python train.py --fusion="cross_attention" --decoder_norm_position="pre" --decoder_drop_path=0.05
Rows from block 3 of the text decoder of a small encoder-decoder audio transcriber, named by matrix and row number. Rows with one number belong to one neuron. Each number is 128 + 24 x the weight over its row's rms, rounded and kept within 0 to 255. All counts start at 0. Numbers have three digits each. After the name is the row's rms in percent of the matrix's.
After each neuron's rows are labels from the 100 texts, of 14976, where the neuron reaches its highest value: "fires on" is the input token at the peak. Only what is clearly more common there than usual is listed. The data: read English sentences (LibriTTS-R).
# fc1: MLP up (decoder.blocks.3.mlp.fc1.weight, 512x128), inputs 64-127
# fc2: MLP down (decoder.blocks.3.mlp.fc2.weight, 128x512, transposed), outputs 64-127

fc1.206 098:052118163162155144136109181133099130129150128182109096162138131102111124097126138108152112091086109124128174150112133137146096121144154110132117153115137091137134147151104092149126102149122144
fc2.206 099:127102102141113149140127098128165093128109115085112120092112126125154145170105117136135179146109134125141120136141131148156121162137159099124100127141128149163139111096117114103159142097139080
fires on: "to"; "i"

fc1.116 123:087114094068108107124139148145127133120105115143143087108122129118123114105149134117093109128125110126093162155095128113120112135127155165129153094129092155137147160119114156133147131134153112
fc2.116 111:158149110172109105086137121112125133140122114149088147158116100134150122125118100116186109117110133103128162103147180103104116142140118102110115111142165123156118109150112125177094169157101108
fires on: "not"; "this"; "is"; "that"

fc1.375 070:126164147104068154123132167125137093155117185134121111140120121106082158100125141161144064125130143150121154179173123103106113148148149118108139132159131061185131133136127141100111132144080151
fc2.375 065:132127132130089169108062123124143154107106104136178120118157173144168094108107129121128125084155104159130135161121183115117135181137126111098138145103118090087142124124094133100121091103145108
fires on: "let"; "had"

fc1.308 088:153118101120134139100092089058083119108153086097134181147142212146097126106137155136100137132116143155107120137148148151107127165153157113131147090145155098148141130138093114121137112132138141
fc2.308 081:098179132138130106141137103128137129113102133184160110122145110155133098108128099154132121163116096110139117107126153108139091088105121165122110118154121120163124156150131158121104161171122092
fires on: "no"; "twenty"; "any"

fc1.195 119:107134159113090121149179093123166166133124145132126115147117155121162118165153153103142133136116075132128102151125145149107109129127119088149115117148134133134072110126078162122152147151166166
fc2.195 112:124086117098130154143160183125096097100103149120160163056119110106094127091187107104138120121148154115143139145111125109169124134132129131148105116158158166119111150117149181128137113140108086
fires on: "i"; "'"; "you"

fc1.460 098:155111150107136136133148178132149157111094171142147103173108137114185151175147130126152145153124123088165159110132148092170106127103120136116077113106112098135137139141150152146138123141121123
fc2.460 101:104110095134137152118124100137150132151115129081114121131071128113170131161140114121130166128146127134149140088133122105119119114136144106137090134149103123078151092153120162136117135101149119
fires on: "let"; "you"

fc1.454 063:126147161140141105191130120145089149151098085064129129119134131142183140156134099113102134143138117117107122125124150098100124143091118164132158090132159131082157143107143152142126139114157150
fc2.454 064:162129100112122113127143154147125130126182106160120120084136126159134105130090183150139132144103152113154116095131110149141115157176095122138145135130130158117160154124115147100120122127143119
fires on: "sea"

fc1.441 107:131163090110142148110113127144147200147135136130079138131118152157084097112147147152105147126135138113128135100107114130106099094138133144162119136087159096136123143108116163122157083101140141
fc2.441 105:078130140177140122156140111163114111131123140147103141130065160105113138133112115155171103094121117136166160109141099134115137134135129121188173104123128100108125113107133142138161129141122114
fires on: "do"; "did"; "let"; "could"

fc1.87 105:070163133146123150119117118121152135129094125088116134107142133118116157112061139166097138102168137173097122140152126153107123126158144138104114097149120082117130134125145082114165098161107140
fc2.87 111:121099098124133122148101133106153172097118145145125136116141113157157124127121102144122117123145144140147141120076172110168104124110150112144120195149127145122126106109123093107072127115141128
fires on: "to"; "and"

fc1.72 078:099125123112096139150115155119138126134145131171085144094133155123086122166124117128122072101126132101097113131149132130113106128127110188128127114124130164106153122148087112089115086146098186
fc2.72 082:134143132145163136162121143153158141095131155075153104142094130134161103141126138144113162121131142070112151156132138131161135109141117147124114125125112123148113127115134104109134151133120140
fires on: "his"; "he"; "her"

fc1.373 107:097151147120119120111148165086135119114158107152109128118117116095119126139134134073126122086138127187095160157126095121151164099160121150112078137119125105113112153132106165160130180185116125
fc2.373 105:139063148132094157145126146141140167147180182148106134121073140110125124128118147152099121134116096110133107130132131062107101146115134116139182133131158148110099086157111144116127089113119160
fires on: "you"; "is"

fc1.226 111:141134076086155154114127089098110111135139170111088145169124138128136133106126168159136121122149133136121142144099145131148149102133112180144119111150152127149109113144129085170174150106103135
fc2.226 109:087158096135117116097107118142121171137121087128138120151127123139138112140133137150145149111100117136132096145131092128105155166066149117131153141127169166092161159102096126146082117177145136
fires on: "was"

fc1.140 093:106103098136170127086182132118123133146132099128125139102105145120118129150116137183123141130066118149130120108142169155126114139133127158115157111160135147135109092109136110125113108128140124
fc2.140 090:126166117125143108124112124147081156069101153158109097128148116162159165153124129096138119177128148186108134128125100112115149131112103112117134101140144090137151125159130078101137150118139115
fires on: "<end>"; "with"

fc1.374 104:111159144141142105071183149068124121109155128125110171114140155149147155103138128153105126115113140137139131165072094126151114087151095107142095106140095143133133190137128106105109107124148157
fc2.374 097:138162122138091153134118133122102121104120117126150127107084082106149147156156110140093099103147124115147105146154125119105114132128137140121134115108109134139116147109134128139141136104157170
fires on: "two"; "the"; "few"

fc1.254 094:120153081119133106100149091114120172126131131165105093154179149153140087107162138160136165095152165137114148087103123135181135128136159153078109097155161108098140161131085098146129130131148110
fc2.254 091:144093130111120082135137084128168149151129126145137129098102132143099105123137109100114102148089150177150104171124098116129114160132107141132124120160119140144151098114149131123103115122158129
fires on: "the"; "this"; "any"; "is"

fc1.402 108:170161132126063129118139169114117139127165154126081116130125106118161088151100128132097137129076130176088126174155110155129091132095132119086123155158131140114116110125103126118121164139142130
fc2.402 107:083138168158136108108102082143129148113106139140169143126136121116103143129144143109153088109102133134134138135084153126129170136169147079144120129085118160106123181152143109112132129129140145
fires on: "be"; "you"

fc1.182 086:138140090128109095135097125122099132097161148165099088098107120123113146121135114091146136097144107128109130126111108123088137165170156142154118129165093134171171138126108101082144157198118138
fc2.182 101:097128172149125122072120128142110128165133062115138105127142122130099154119114134113155134118100162139146172141131115100141121140167104091119108113117107153136138118113125128101103081138170144
fires on: "i"; "be"

fc1.163 103:128143123148138153126157095119118154145112127099097135158149162140110124124139113126112081125140097125131145107140111129077122101142095147110084104161126125112113164121098122175135136167069139
fc2.163 114:130109097116110128110153112136132149116127124107130141114137150136135102135118145133139088127140102136097100126098091122144134118138091126158137138139145176144090143122066109137149141103135118
fires on: "did"; "do"; "if"; "could"

fc1.440 111:129158133170115116081133091107158135111095141159065144117135103122130102149064113174152159130109124149141126111081116123113160136115096124134149094094137142121147139120151138128166085204134118
fc2.440 113:121091116100149162151179130150121143111136104143168133154148147145079137109126161106119143142154131129090128120083121093146143119145116091103140106123079107099127145158119103118086170097199175
fires on: "be"; "an"; "a"

fc1.158 109:084124177135123107149106162111138146142149162104103121182105112109140132108138162188101124099122141136105124134128136102102108104188127130128135139161091093092134138130081149122140133136130100
fc2.158 106:134116091074133147108144114142168143132140163101141096101137170093126115089127099167127108163133182096108152106096163157157111142119061127126120135136105177130141093112117120158104103153112117
fires on: "it"; "her"; "to"

fc1.290 097:121151122093086134177115140120140096114119155172116108126124121127113131110122130140110104145137148130138133149148125131151094117128117168151137083188132165171145110141131115100143124172151102
fc2.290 092:103165119145151122149153125132148123130153138171134125138095119178152104129131156129101159154102138146103155129195150101137121133124169132142103119152135123107109133147113119152124140127134116
fires on: "last"; "good"

fc1.292 116:164138086132110183130148153099088099095126110091129122141076151124140138124104155134118149140117117130122134125141150152130110150207133144116124088154117141113183117138116140131132138138125144
fc2.292 113:059155146113132129166091106110147146098101110170114144098164160134160133167129100131110155111140132084121147122105156099125111117104104129100125116124103124136104169153158123118120172171130128
fires on: "one"; "out"

fc1.152 107:143147162116151110093156124132116156075099101066178161130139137138100153128110118113122160116126161150174151105121153110125165135056141102188122111153114102137123146111122144134145117146099150
fc2.152 107:171107095144169121126153187130138116128109129108108119137171126093104117100134144149126117117107092151129127145129083100085139135177120153097130113099065113125129087087129148114144100161159146
fires on: "'"; "<end>"

fc1.471 104:144066101135186100117181129101124108095160152157128133104084128121099181143139116123120149154150127146113148129117113119130114140109124138099119094157098110106151187139092135123170143172145102
fc2.471 099:137148159156102134157115130105129115109141141145125159096158140162160127166136110111163145072163118120115127109152133116109115128131170112123096135099156124161125149138111190141152097128121125
fires on: "'"; "he"; "she"

fc1.451 098:100115147145153170104092119155166100157135125095130115135119144110139131175152132136124120108165127111153123147134113117122130163078138138111152100146098090110145118122144113103151133135157129
fc2.451 103:110151094130146073132101102157099101162183120143137081143127134112127094136094161118124131113198145140110168125156138105122160127132130095151116132186161147135111106110118147117117119129125145
fires on: "to"; "the"; "a"

fc1.194 090:113143074154150123129110088090113134116124087104098147087098145125094122113172179105114117154131131146123130124125135132143119120107142084168116182118126164105148131104130128163122100129140187
fc2.194 087:157092164114097138108151124139136149111140127117086144097116100165146147115184128143148134121126119087126125126103145158093158088109158129073118110135121122108148123131169119117118156160132166
fires on: "more"

fc1.90 079:126125096141149110119125156115132176096131135123122108151121107118157115111110095109085070083166136147114138123098162149142112080119120125100116113113122165119115116170133103125114136166130172
fc2.90 083:142153162138127110158132140119138076135118113138125113100142135154123139127125144163151139138158145083137117111129089096143136124124116144166144124065118153150166098117136113139151119117137096
fires on: "his"; "to"; "looked"

fc1.401 108:153094102123125152090074118104125110137110154110154147098124166084141108088101130120095167134142095131125131136118095129089122130116117132129158107154144131091135096130156117135187109163101125
fc2.401 111:153105138092119169104116105157182157148127123206153138144118118142129123126178045141136097113158123091157089114112144126088139105106148135102124104151144157110121153151100155150123119174151154
fires on: "as"; "even"; "very"

fc1.384 106:107145123089100145094157141125093122127148127121085112104156118144126149134113119107118121112146121139178144137149109121154137164130132113175126148117124091171112132117135085154150142096095157
fc2.384 114:176095094110138123151125116100132164150104115113134141169084127066126135093165126172120094138149118146064095181106110138115104113116142132132106082109159103127115146115143164124103112163114134
fires on: "i"; "he"

fc1.353 103:086120147117133105121122083139130093145115125144124138093093096126119114120101099126086113114119106188147147123105137135120113119147087133105143191082098135120114149146125097144129137129141145
fc2.353 105:126131145124123129145098148108082102109135137094145109147113120114150116135127093077127119143119169111125107108098132135157100160123147146161162102164120140079130128094125104167121125154164116
fires on: "as"; "a"

fc1.406 094:077128149086119170144096091164089127108129104114123103135157160134126166159133124137150122079150118138129114159107085097116105159112152125145171113116149136103122158147106151103138160150115137
fc2.406 087:120072105148162123123117110129126092144133151118156102150119122149130111104161141119094123134133156119125112102177117130100084109128103129104101132100176128150118079155086161102124155138098113
fires on: "do"; "you"; "did"

fc1.156 092:159102139104112184141076157120138138114144157096131144138084154142139122107139149144085128092099094139116129128130124114137140162152115137136106116151120160147125133125158124144131126151136108
fc2.156 106:157110168127132174078106131100115097159150125133131106134095187204135131111156081146158139171159152144152140114140116123138105137106139173133156107113114145130117158103144125111127135133128126
fires on: "no"; "my"; "you"

fc1.141 101:092161141163123125140163079122117154095117141128145135137190177106149137153125135098129151139100087124153113139135103156078151143096118177151170135160111119127142134118084095120121155159120119
fc2.141 102:136129145158076130125166140114104121159129157110156105101191117106140134135128136089121110166108109155140136132134110137108107129148113132136125140068094137126113159148124147116176103149146182
fires on: "two"; "a"; "'"; "four"

fc1.396 081:103114145118118146123143108129120166111168151138114130134101150103120130112109132139102123130141111133130138158160145130134112152152086120086118148142094159153121095147159174136174151124146136
fc2.396 086:124101121147096143094128112109092080149150150157166120120078154149139099148151114123139173131126137123104139139091149131090134149147173175149116112127098162138090151155055128095166121120098123
fires on: "you"; "his"

fc1.466 075:157125115126122161142095165096116119149113154134111123142131160151110109115152131155112099162131203170116137148082093116127146139131100152107151129150120104134119098094140130093134083140094125
fc2.466 077:152125086153140177155127132153153132160127096127139094144124113150080135091121144149110104119128092088117147136167179125162142145098142102139096143137138136103140129087070095116075115070167103
fires on: "must"; "will"; "would"; "to"

fc1.247 118:102111124144116123127160142156132133129129178133111087105157172090121121144131104089114165104144105162088085130112095137135121128138155135153117164162154157193134163128064117147129127135089116
fc2.247 128:150133134119119141138122117106084123111103107152147094093122143092154100113188091089152091112135129110109113167115128133153111148107146169126118109127123142165105162181171160102165106131124125
fires on: "i"; "you"

fc1.20 081:144172101097138129127139106176097132097085116135116109101143116153096094119108140177140134109151105144166092116118125149090112120154093175090091144090118135116109116140126150128161120126117103
fc2.20 082:151149112133100152127170105090117153106093123121102141146124143161164133114115138116113103137110087148098132151092131123092131107127133147127110129134161119112130174130109173128147164116153139
fires on: "did"; "do"

fc1.136 076:099104117131096127154168142119093117163115096146119124113151104119124114121134131127113061157149126160159149134150171055090130110154143131155137108122082093156133149097146124119152128154166133
fc2.136 084:154155123098107126127110116123136129100134128129128113108100178169131115131099130170162140122129105118110105134158108115099090129094099157129110133117133073148120150109146129146105119050102146
fires on: "be"

fc1.394 110:121136134156191135105121109092137165146125128124097110095115149118130113107123147106118129098114134127153133149077149165138116131135114153080113140131128152107096146178076123079135134141126123
fc2.394 115:112100086141129136137114126132122125142120114155143104100145136139113124145151141091108153096161205129127135092091137122078161124123105097131113108112103115124113121105114163116138126109152123
fires on: "lay"; "by"

fc1.133 112:138125115151164117117119139118098133133126120155175150158104089102113095160114114126112115099143100095093115157130142155138122128097146122148100168114166169125146129140087090108131145111123135
fc2.133 104:114149128143144134127094097087126150143114147155144148089116145118115129117146124129113177159121127071125144148160142110107139105119094113120139162117154138102128105116155162098120143154101130
fires on: "as"; "at"; "for"; "into"

fc1.369 091:130109158131106117155086132164147116123161141125155090144119146086170108131166153143142122132099120146128121121153116117144091145101162142139117144133072133116075126105135123104174107135134118
fc2.369 094:112124076127137138131175121087101121117145177141105146119135116125112090130162129142136136161115117149153147071108162112142165123144090163111126097067148163152122127136089135121115107150148133
fires on: "his"; "six"; "you"

fc1.278 098:141157101125162110166150147178088115128104125071134123093133097127195122098101115173084152142105125136172141110090142156111161116074136172145102154138100118145127128139127147147151142171139098
fc2.278 092:107158131114136115128102136169126134136195120112083133107163165108121144107113129137110141111081118118071139170122150162130183123165127113089157117122115168150155095113163162100114100141103148
fires on: "<end>"

fc1.483 091:077126162091109158142125156092141145114082151105131094130142150084131102088109120135122134087135094138125127167124101149135178144085130117113070138151085163136114146118145147149172094159101080
fc2.483 103:122097169143124155134139114162133153141176157120146105109064132146110115110171095128105178149056124102144091146107150084156132134167139113136183118133166121115118147102136110108148190124120116
fires on: "you"; "to"; "should"; "we"

fc1.416 122:139136127113120089104153164103150129125118128152114170098145119109109124140138170117107138105131163139109150156131118168132118118135123136079106103087104120135139122122136083142151132158124131
fc2.416 114:132132171096089164139129107146082170097111154101157143100129096098124114149178113115119104087163128102135102110146133121114121133080117103150110156127157148077106140146109126133126167120146135
fires on: "<end>"

fc1.385 109:147144144131104156127129095113121095172136127144126121116109141149105122096145160119080100130106158128155145136135125120147098102153131122113166127123121104113115117125145081116088110154128137
fc2.385 104:080148132119118124149122142156153126129124137127086111136140165120147182080137094159146074123131140166125146135143120089082127107135177188099139125103149105144103116104137138126113121123121099
fires on: "let"; "the"; "she"; "for"

fc1.68 092:166165148110109083141129136112127170135106105098154157110142080122122115132139111159100102144143120173144136100118114069133102104115152167121123122129150112106162127131135163114136110149133115
fc2.68 098:131102125106119115100128168164120125144138097122109102136109126139126144109139108112163149159090072147172158137133142119110132150150128082106129143133141113162141112096150164084077098140129077
fires on: "let"

fc1.80 095:186155146113088171129108149136143108072118103121121107125087111152140138109159114119105114144152114130094158133162130109108153150143136115133114122120129131132112135107114156093151157116107134
fc2.80 084:138092103123113146088115151173154123118146144122099112119125131085142109113086168156103116154096090121133134148158141105083170138143162120137121112125146077128131127089146132133144131144150148
fires on: "you"; "has"; "me"; "i've"

fc1.122 097:117119143095141131117147123090111108127143183149115150129133153114163099172153108124139079111096146110087111093074102181129117124107157156108138066131172138159136138145113100133163123161117151
fc2.122 106:084105084135109135158131089154133149124114077122117172112152093125123096144134123103095106155140096117156155137137185103083119127145116083119121151158146130071104122139122128126090179141155142
fires on: "as"; "is"; "was"

fc1.333 073:124135187129161112132137170126140150103166166117108115125109182144139113113090119115131108129099098135119136153116128118144088146129159078126129149151108107135111116145121100158144130150138190
fc2.333 080:151099153101152093104079095118119117155142084107106107152141121104124101136144114132117142158124121158128109193125107132169135175138143123097158148097160113087096139152149116108139118134117102
fires on: "you"; "don't"; "i"; "to"

fc1.44 103:115116127135133151174160130136097141079103150146143158164134147152066119163133134140140101082126133138137117110129099143118118162126053133130107089097150101080125170111134160131089143165095124
fc2.44 100:171115100124179145123105130103127141132103122170142143153093137165076148153087149137127087159108103142113125108140117126103155101131120110117119174077121137132097140142132146107168156097134168
fires on: "was"; "said"; "did"; "is"

fc1.395 099:158115139086184105081127148117129116107178091136127146157146114094113128155120111163113107147106140137123138199120164127115109075140119144069097139143145117141109093126156099116169119116143184
fc2.395 083:099082124095164127144109153100147150160102119152188139119138077116131154109168108133068108125116127096106135134156110139123131097112134099107133136123101149098114183133112133128116182159158138
fires on: "as"; "these"

fc1.2 114:167104095107157108112135128156124128103073154153092132159179209114111156099123114142143141100111138102128124127107092139094149138102149122166144099130114145140097125137126122110160169122139136
fc2.2 105:112109165118149149181113146134125130161149083110148125109144110157131138124116120105164096131128110128154115124151089142128152129121126109135105103126089103100127119150159097127125118141136162
fires on: "i"; "and"

fc1.101 117:107150126157133113122120115151103119094149159095144134061160120100152131139133138128113156100159141127148068158124117105094121147123089144121132099138116136123165152116123153130166147160122116
fc2.101 106:121124174129128101110122143107155124067103149140107127140148125123143117135136105143150129111075185170115127147064140156163113128154111107106091156083162169148134162142144096169115155123113121
fires on: "two"

fc1.151 088:147183081124122172096143131147113123166084145095113144116142137118107125088108101115104084095144057152111141104102114124149130103083123149107130140127127119144142119132080088133115161152180115
fc2.151 089:122097124130126150104145117081154164172139109098133161190129101094153142108161141120130155104124136136151124122121155116137106135115140117084135118146088135127113083131124165103142099100123132
fires on: "let"; "for"; "want"; "have"

fc1.177 111:159147151136170150107164139159091127133158116093104133104116198110132173148124138132122130149144134140142163139123099162107142145186127096116139147147118118134143142082137121101152149109118177
fc2.177 096:160106135036137143183132122151070135089134139138112109179116097159144160083119149107154123143136103150127089169092163129106093103139086120150111078133118111117161109174151139117151117123142126
fires on: "his"

fc1.479 097:118166141144135127097141174138145127139145131101167136095120156115151089101135107142098102104157124158128143112151138155137116119105087134152161144169105119116095169125123106124130125201105149
fc2.479 102:168093172153130135138083129149171094119102072155133080104130176168112108109142108126158120119144135123105122125105143142132139152160140102121094101114128171105176100107125107117108142140146092
fires on: "to"; "can"; "shall"; "will"

fc1.326 085:117145117145142122107124149110129142100124136126134154112134106176136115143131186126112109096120163129152108135092134141128057148171142097161140113135105169162154156113160158095140144124159105
fc2.326 083:102106168115109130098116126105103089200132123134119115114121146133163128094142094126160119131131125139126122171142109117159127127126147163110096155181134122115106143121118122148099088094187105
fires on: "to"; "such"

fc1.345 109:146143111116100100112131169123170135131178143100103121098120128123102149162141162073144124150155111087096093132087140176106058140146131149142114136141122129157142145111094149082128088114165154
fc2.345 109:107161131119114137142144122133164173118094148103092138181123123106109121133153133161150135132121140113149131121169110173158159070149160105169132139114137127103061161143138115135121120115158144
fires on: "'"; "the"

fc1.475 091:173145118120115112138137098152108179127165087116131124144162131118136101142116138135125106089135140178120147129092098132159094160128163113163154143147140119109126113093146124103143096164114144
fc2.475 097:109129156135123103109158085160121124142148121141126103090128108168139156097080165164111103154107184137082123177159121079116123150179147146103135103147121134151114126144104122121122135076126108
fires on: "the"; "soon"

fc1.144 092:142127138117143115081182127126095132077113117138121102121176148151143143108129131118121143147126146095091107153165100137185108138122138168102123131111128092138110123156137155107108177154107111
fc2.144 090:126136116097099167144156114085127137153094134110128164140090077175157078130161159131170120096133145108178122119109168138098135122127144120135127093173111125140117146148069116172130123142115154
fires on: "it"; "that"

fc1.469 102:139130119120138114112161119126142095131124119140114132146107161122137150097139170133107102069108173117073105138130152127146105147131199122133167146123116107147118139082111106091166120121105091
fc2.469 095:104156158108120135118129124116121082117116142092164125171141148114135125118156120127166148130145158139154134105160105127137109081079107145122110125110065137157127123124140121153105089122127137
fires on: "his"; "this"

fc1.419 106:129157101158152107138125114071126129134158143120135160122084137126132071109121141110152093090113114131129124094139107159111103073093131130141141154108117106125112106141151174143131145109144108
fc2.419 105:141120165188106142161117122138124086111124117085118144122122095112140154109113134147130163096106148119131121151126123108122141167145097136144142138141166097133145128096137098148157153155136164
fires on: "as"

fc1.351 111:121141092130126129119155154125099151119131103135148099150166144151187150103140124133126153174125130110151150128076152129121157137122143150113126119116101107143120072092142161166115141153087138
fc2.351 095:124149103080130133179102091133154132142130130134108134117160114111139116136147126123109106134153142108141121130117149130161086068145172120122115160127115102145155120157103117150163117112161139
fires on: "<end>"; "head"

fc1.362 100:088083107147144086106133154133148181110126138130108149114144151095160150122137154133140093115161136131081167129133093111141154106112148135127111172091132115118119102121137137117142114086119114
fc2.362 092:161155153108093100109172088156172097145093138076110101124136109142148132146108143095186122143159116149139111123110149119127152141104097138112119153152106121156158138129122127103150129158170110
fires on: "did"; "just"

fc1.167 096:152148120130140193120109119122139119131110125093142095151143134096156108087126178114091095093132130127151133126116147159127149149079137118123166146100134140122144129177122153132170143112099114
fc2.167 096:094134142101106151097171154096115121147096092141132109088138109135124163140110134119124125139144115134112126106167117114123127138138116112133126141117114135156161104131159115134129122079123137
fires on: "more"; "so"; "well"

fc1.124 065:120095175125123077137114117093108114117146128146124151120111152123124143146112140169116148138120112139061088112069191116124152111105166139092092111179133123114127129123114088094137125095133126
fc2.124 057:148125154103122144139094102163170118136120120099149125121153103140111115138200115133086135129107110191117152133098119156137152137101118117140140106143130125124099146094118097131115110119124112
fires on: "'"; "as"; "to"

fc1.71 088:183156113169135147149126107137155138122119169134116116082144130087180132133087108135116118139112133098137117132130100123144125093124147128125125109106135160096122093109117158089136114113132150
fc2.71 096:135109115098188118115126149129171123139159111131116164135109152115119141131112133151129166185124159123140199171138153087129151086153105137090136132127137160098124062109100118085074160132093125
fires on: "his"; "her"; "my"; "your"

fc1.160 099:140142131142134141123127119114154098096115151110139140130173116109153122127099152117097140130074085161143105190107127118112128119124170164138083065118073141147134116133107135116109128116169122
fc2.160 105:147114137180123118155067136119083149122146125147150160103137142106120160111139129113117135169127135113131148122175134152105163110115126112126156129094127142137123090123054136147115148125109144
fires on: "one"

fc1.125 076:133132122133122142122135159114191115055132145151173186129169104106115156132152131145104102108128140135107082126135153129149110097122122137119113160085086134175155111136131122092176157136119147
fc2.125 078:114169172097154139069127120112141107107113137142159129130164123103106110129068131065086147119130169155127112133138112120137148180129117118111150067100089142137120111130119172120106138148127162
fires on: "<end>"

fc1.331 090:102114136085133126155146119150145170095110113121126149101114100124103109111097142142129137156139111120123126145083134154123159098132151140158087105107139135174154157092124145108147121092139158
fc2.331 087:108158132125158151115131153128092088130141127100090094106125165131114139148126146163180096084127157130165124117161102138132167138119116138129174124122105150143142172079128091111160133156110134
fires on: "be"; "which"

fc1.368 116:130163141125096126127149105109129195116134104096165089124145117171145124099165132134099096084130146118095103126123089107075109142105132142145126155120162128126166182089108094125111119129133164
fc2.368 097:113120143150147160121132127162122076154118133184099165121168130107104121144129103107148165148134123135089118055141147130131150098122139124098089133100128101139159111171128127115114155109134119
fires on: "be"; "all"; "is"

fc1.257 115:136143118148140107111101082128123136086160170132089088103120137114145133129120153168098114102177104125135160155160133156118112131173140120099155102129126095123116115120090145169155134132134148
fc2.257 113:127126104102147114130150177141177132119091093123118112165175139130126148146119131148182102139116159116157123141110147114123164141081155124111090108093106122131113132103156144106105117112128169
fires on: "his"; "her"; "my"

fc1.274 113:136105125163153059130148092121156102098171163135130131096108118100089118100134146124114125147114134111127125087122145142137137158111123124097115161127085097121154173148151113140163176115122104
fc2.274 116:165144125161134122147143146104135148135127190146140128086144165141119173094102076133162148081095110130147106106114131169117130156105146097125141113117128067126154111155114140103129077110098094
fires on: "'"

fc1.428 104:125170146118107099114158148119175123131163105127079110131153164123133128119106160140129126139097118107140127130102096105134107121151097140148095123173146159137155140122118118127119156126120134
fc2.428 122:128178117154137146148129118148119096128147127086103104126158169125128097128169095125124141132139133102137108130162094127155142102149155118105159137130145116093114128099123127100137156162146132
fires on: "the"; "he"

fc1.230 083:124129107140157119161142123141113132131153127119135102137103141145135148087112115135147151126125089119083125160132160137167154163151156096165104116155116090095159111125120154122090129145106113
fc2.230 090:119130105080141129149138164125145135102151164136119088147142147081110116164123147118106139132133124134131132131158105131084083100107160165116154141135159132145078124119092125132133164100148126
fires on: "no"; "this"; "my"; "that"

fc1.46 115:065147138141140127108095111130108138144156131146114122139163139122143081100128162177062166093115093118131094145098115155145121144108104138103135095137137146129149126122119148114123099133097098
fc2.46 108:138163125168121102137148101124122143125122090110155136175141122139085140096130131156129131140142075131141120150151145153117126156132064123134113083164128127153125082114164103184098151113117101
fires on: "do"; "did"; "if"

fc1.207 114:118143126133150134122132085148098138097137161139141170117150078143205124130092120104087103110144123090141104150138135148112079142177171166120119100125086127141127131091113136101093170158106094
fc2.207 105:128153105106146132102129112102099128113126099103143164141127105147131094109165128107172132103143171100113101122120114143176112122119131108108114135109181109135133144126109141138183107118128117
fires on: "it"; "this"; "that"; "soon"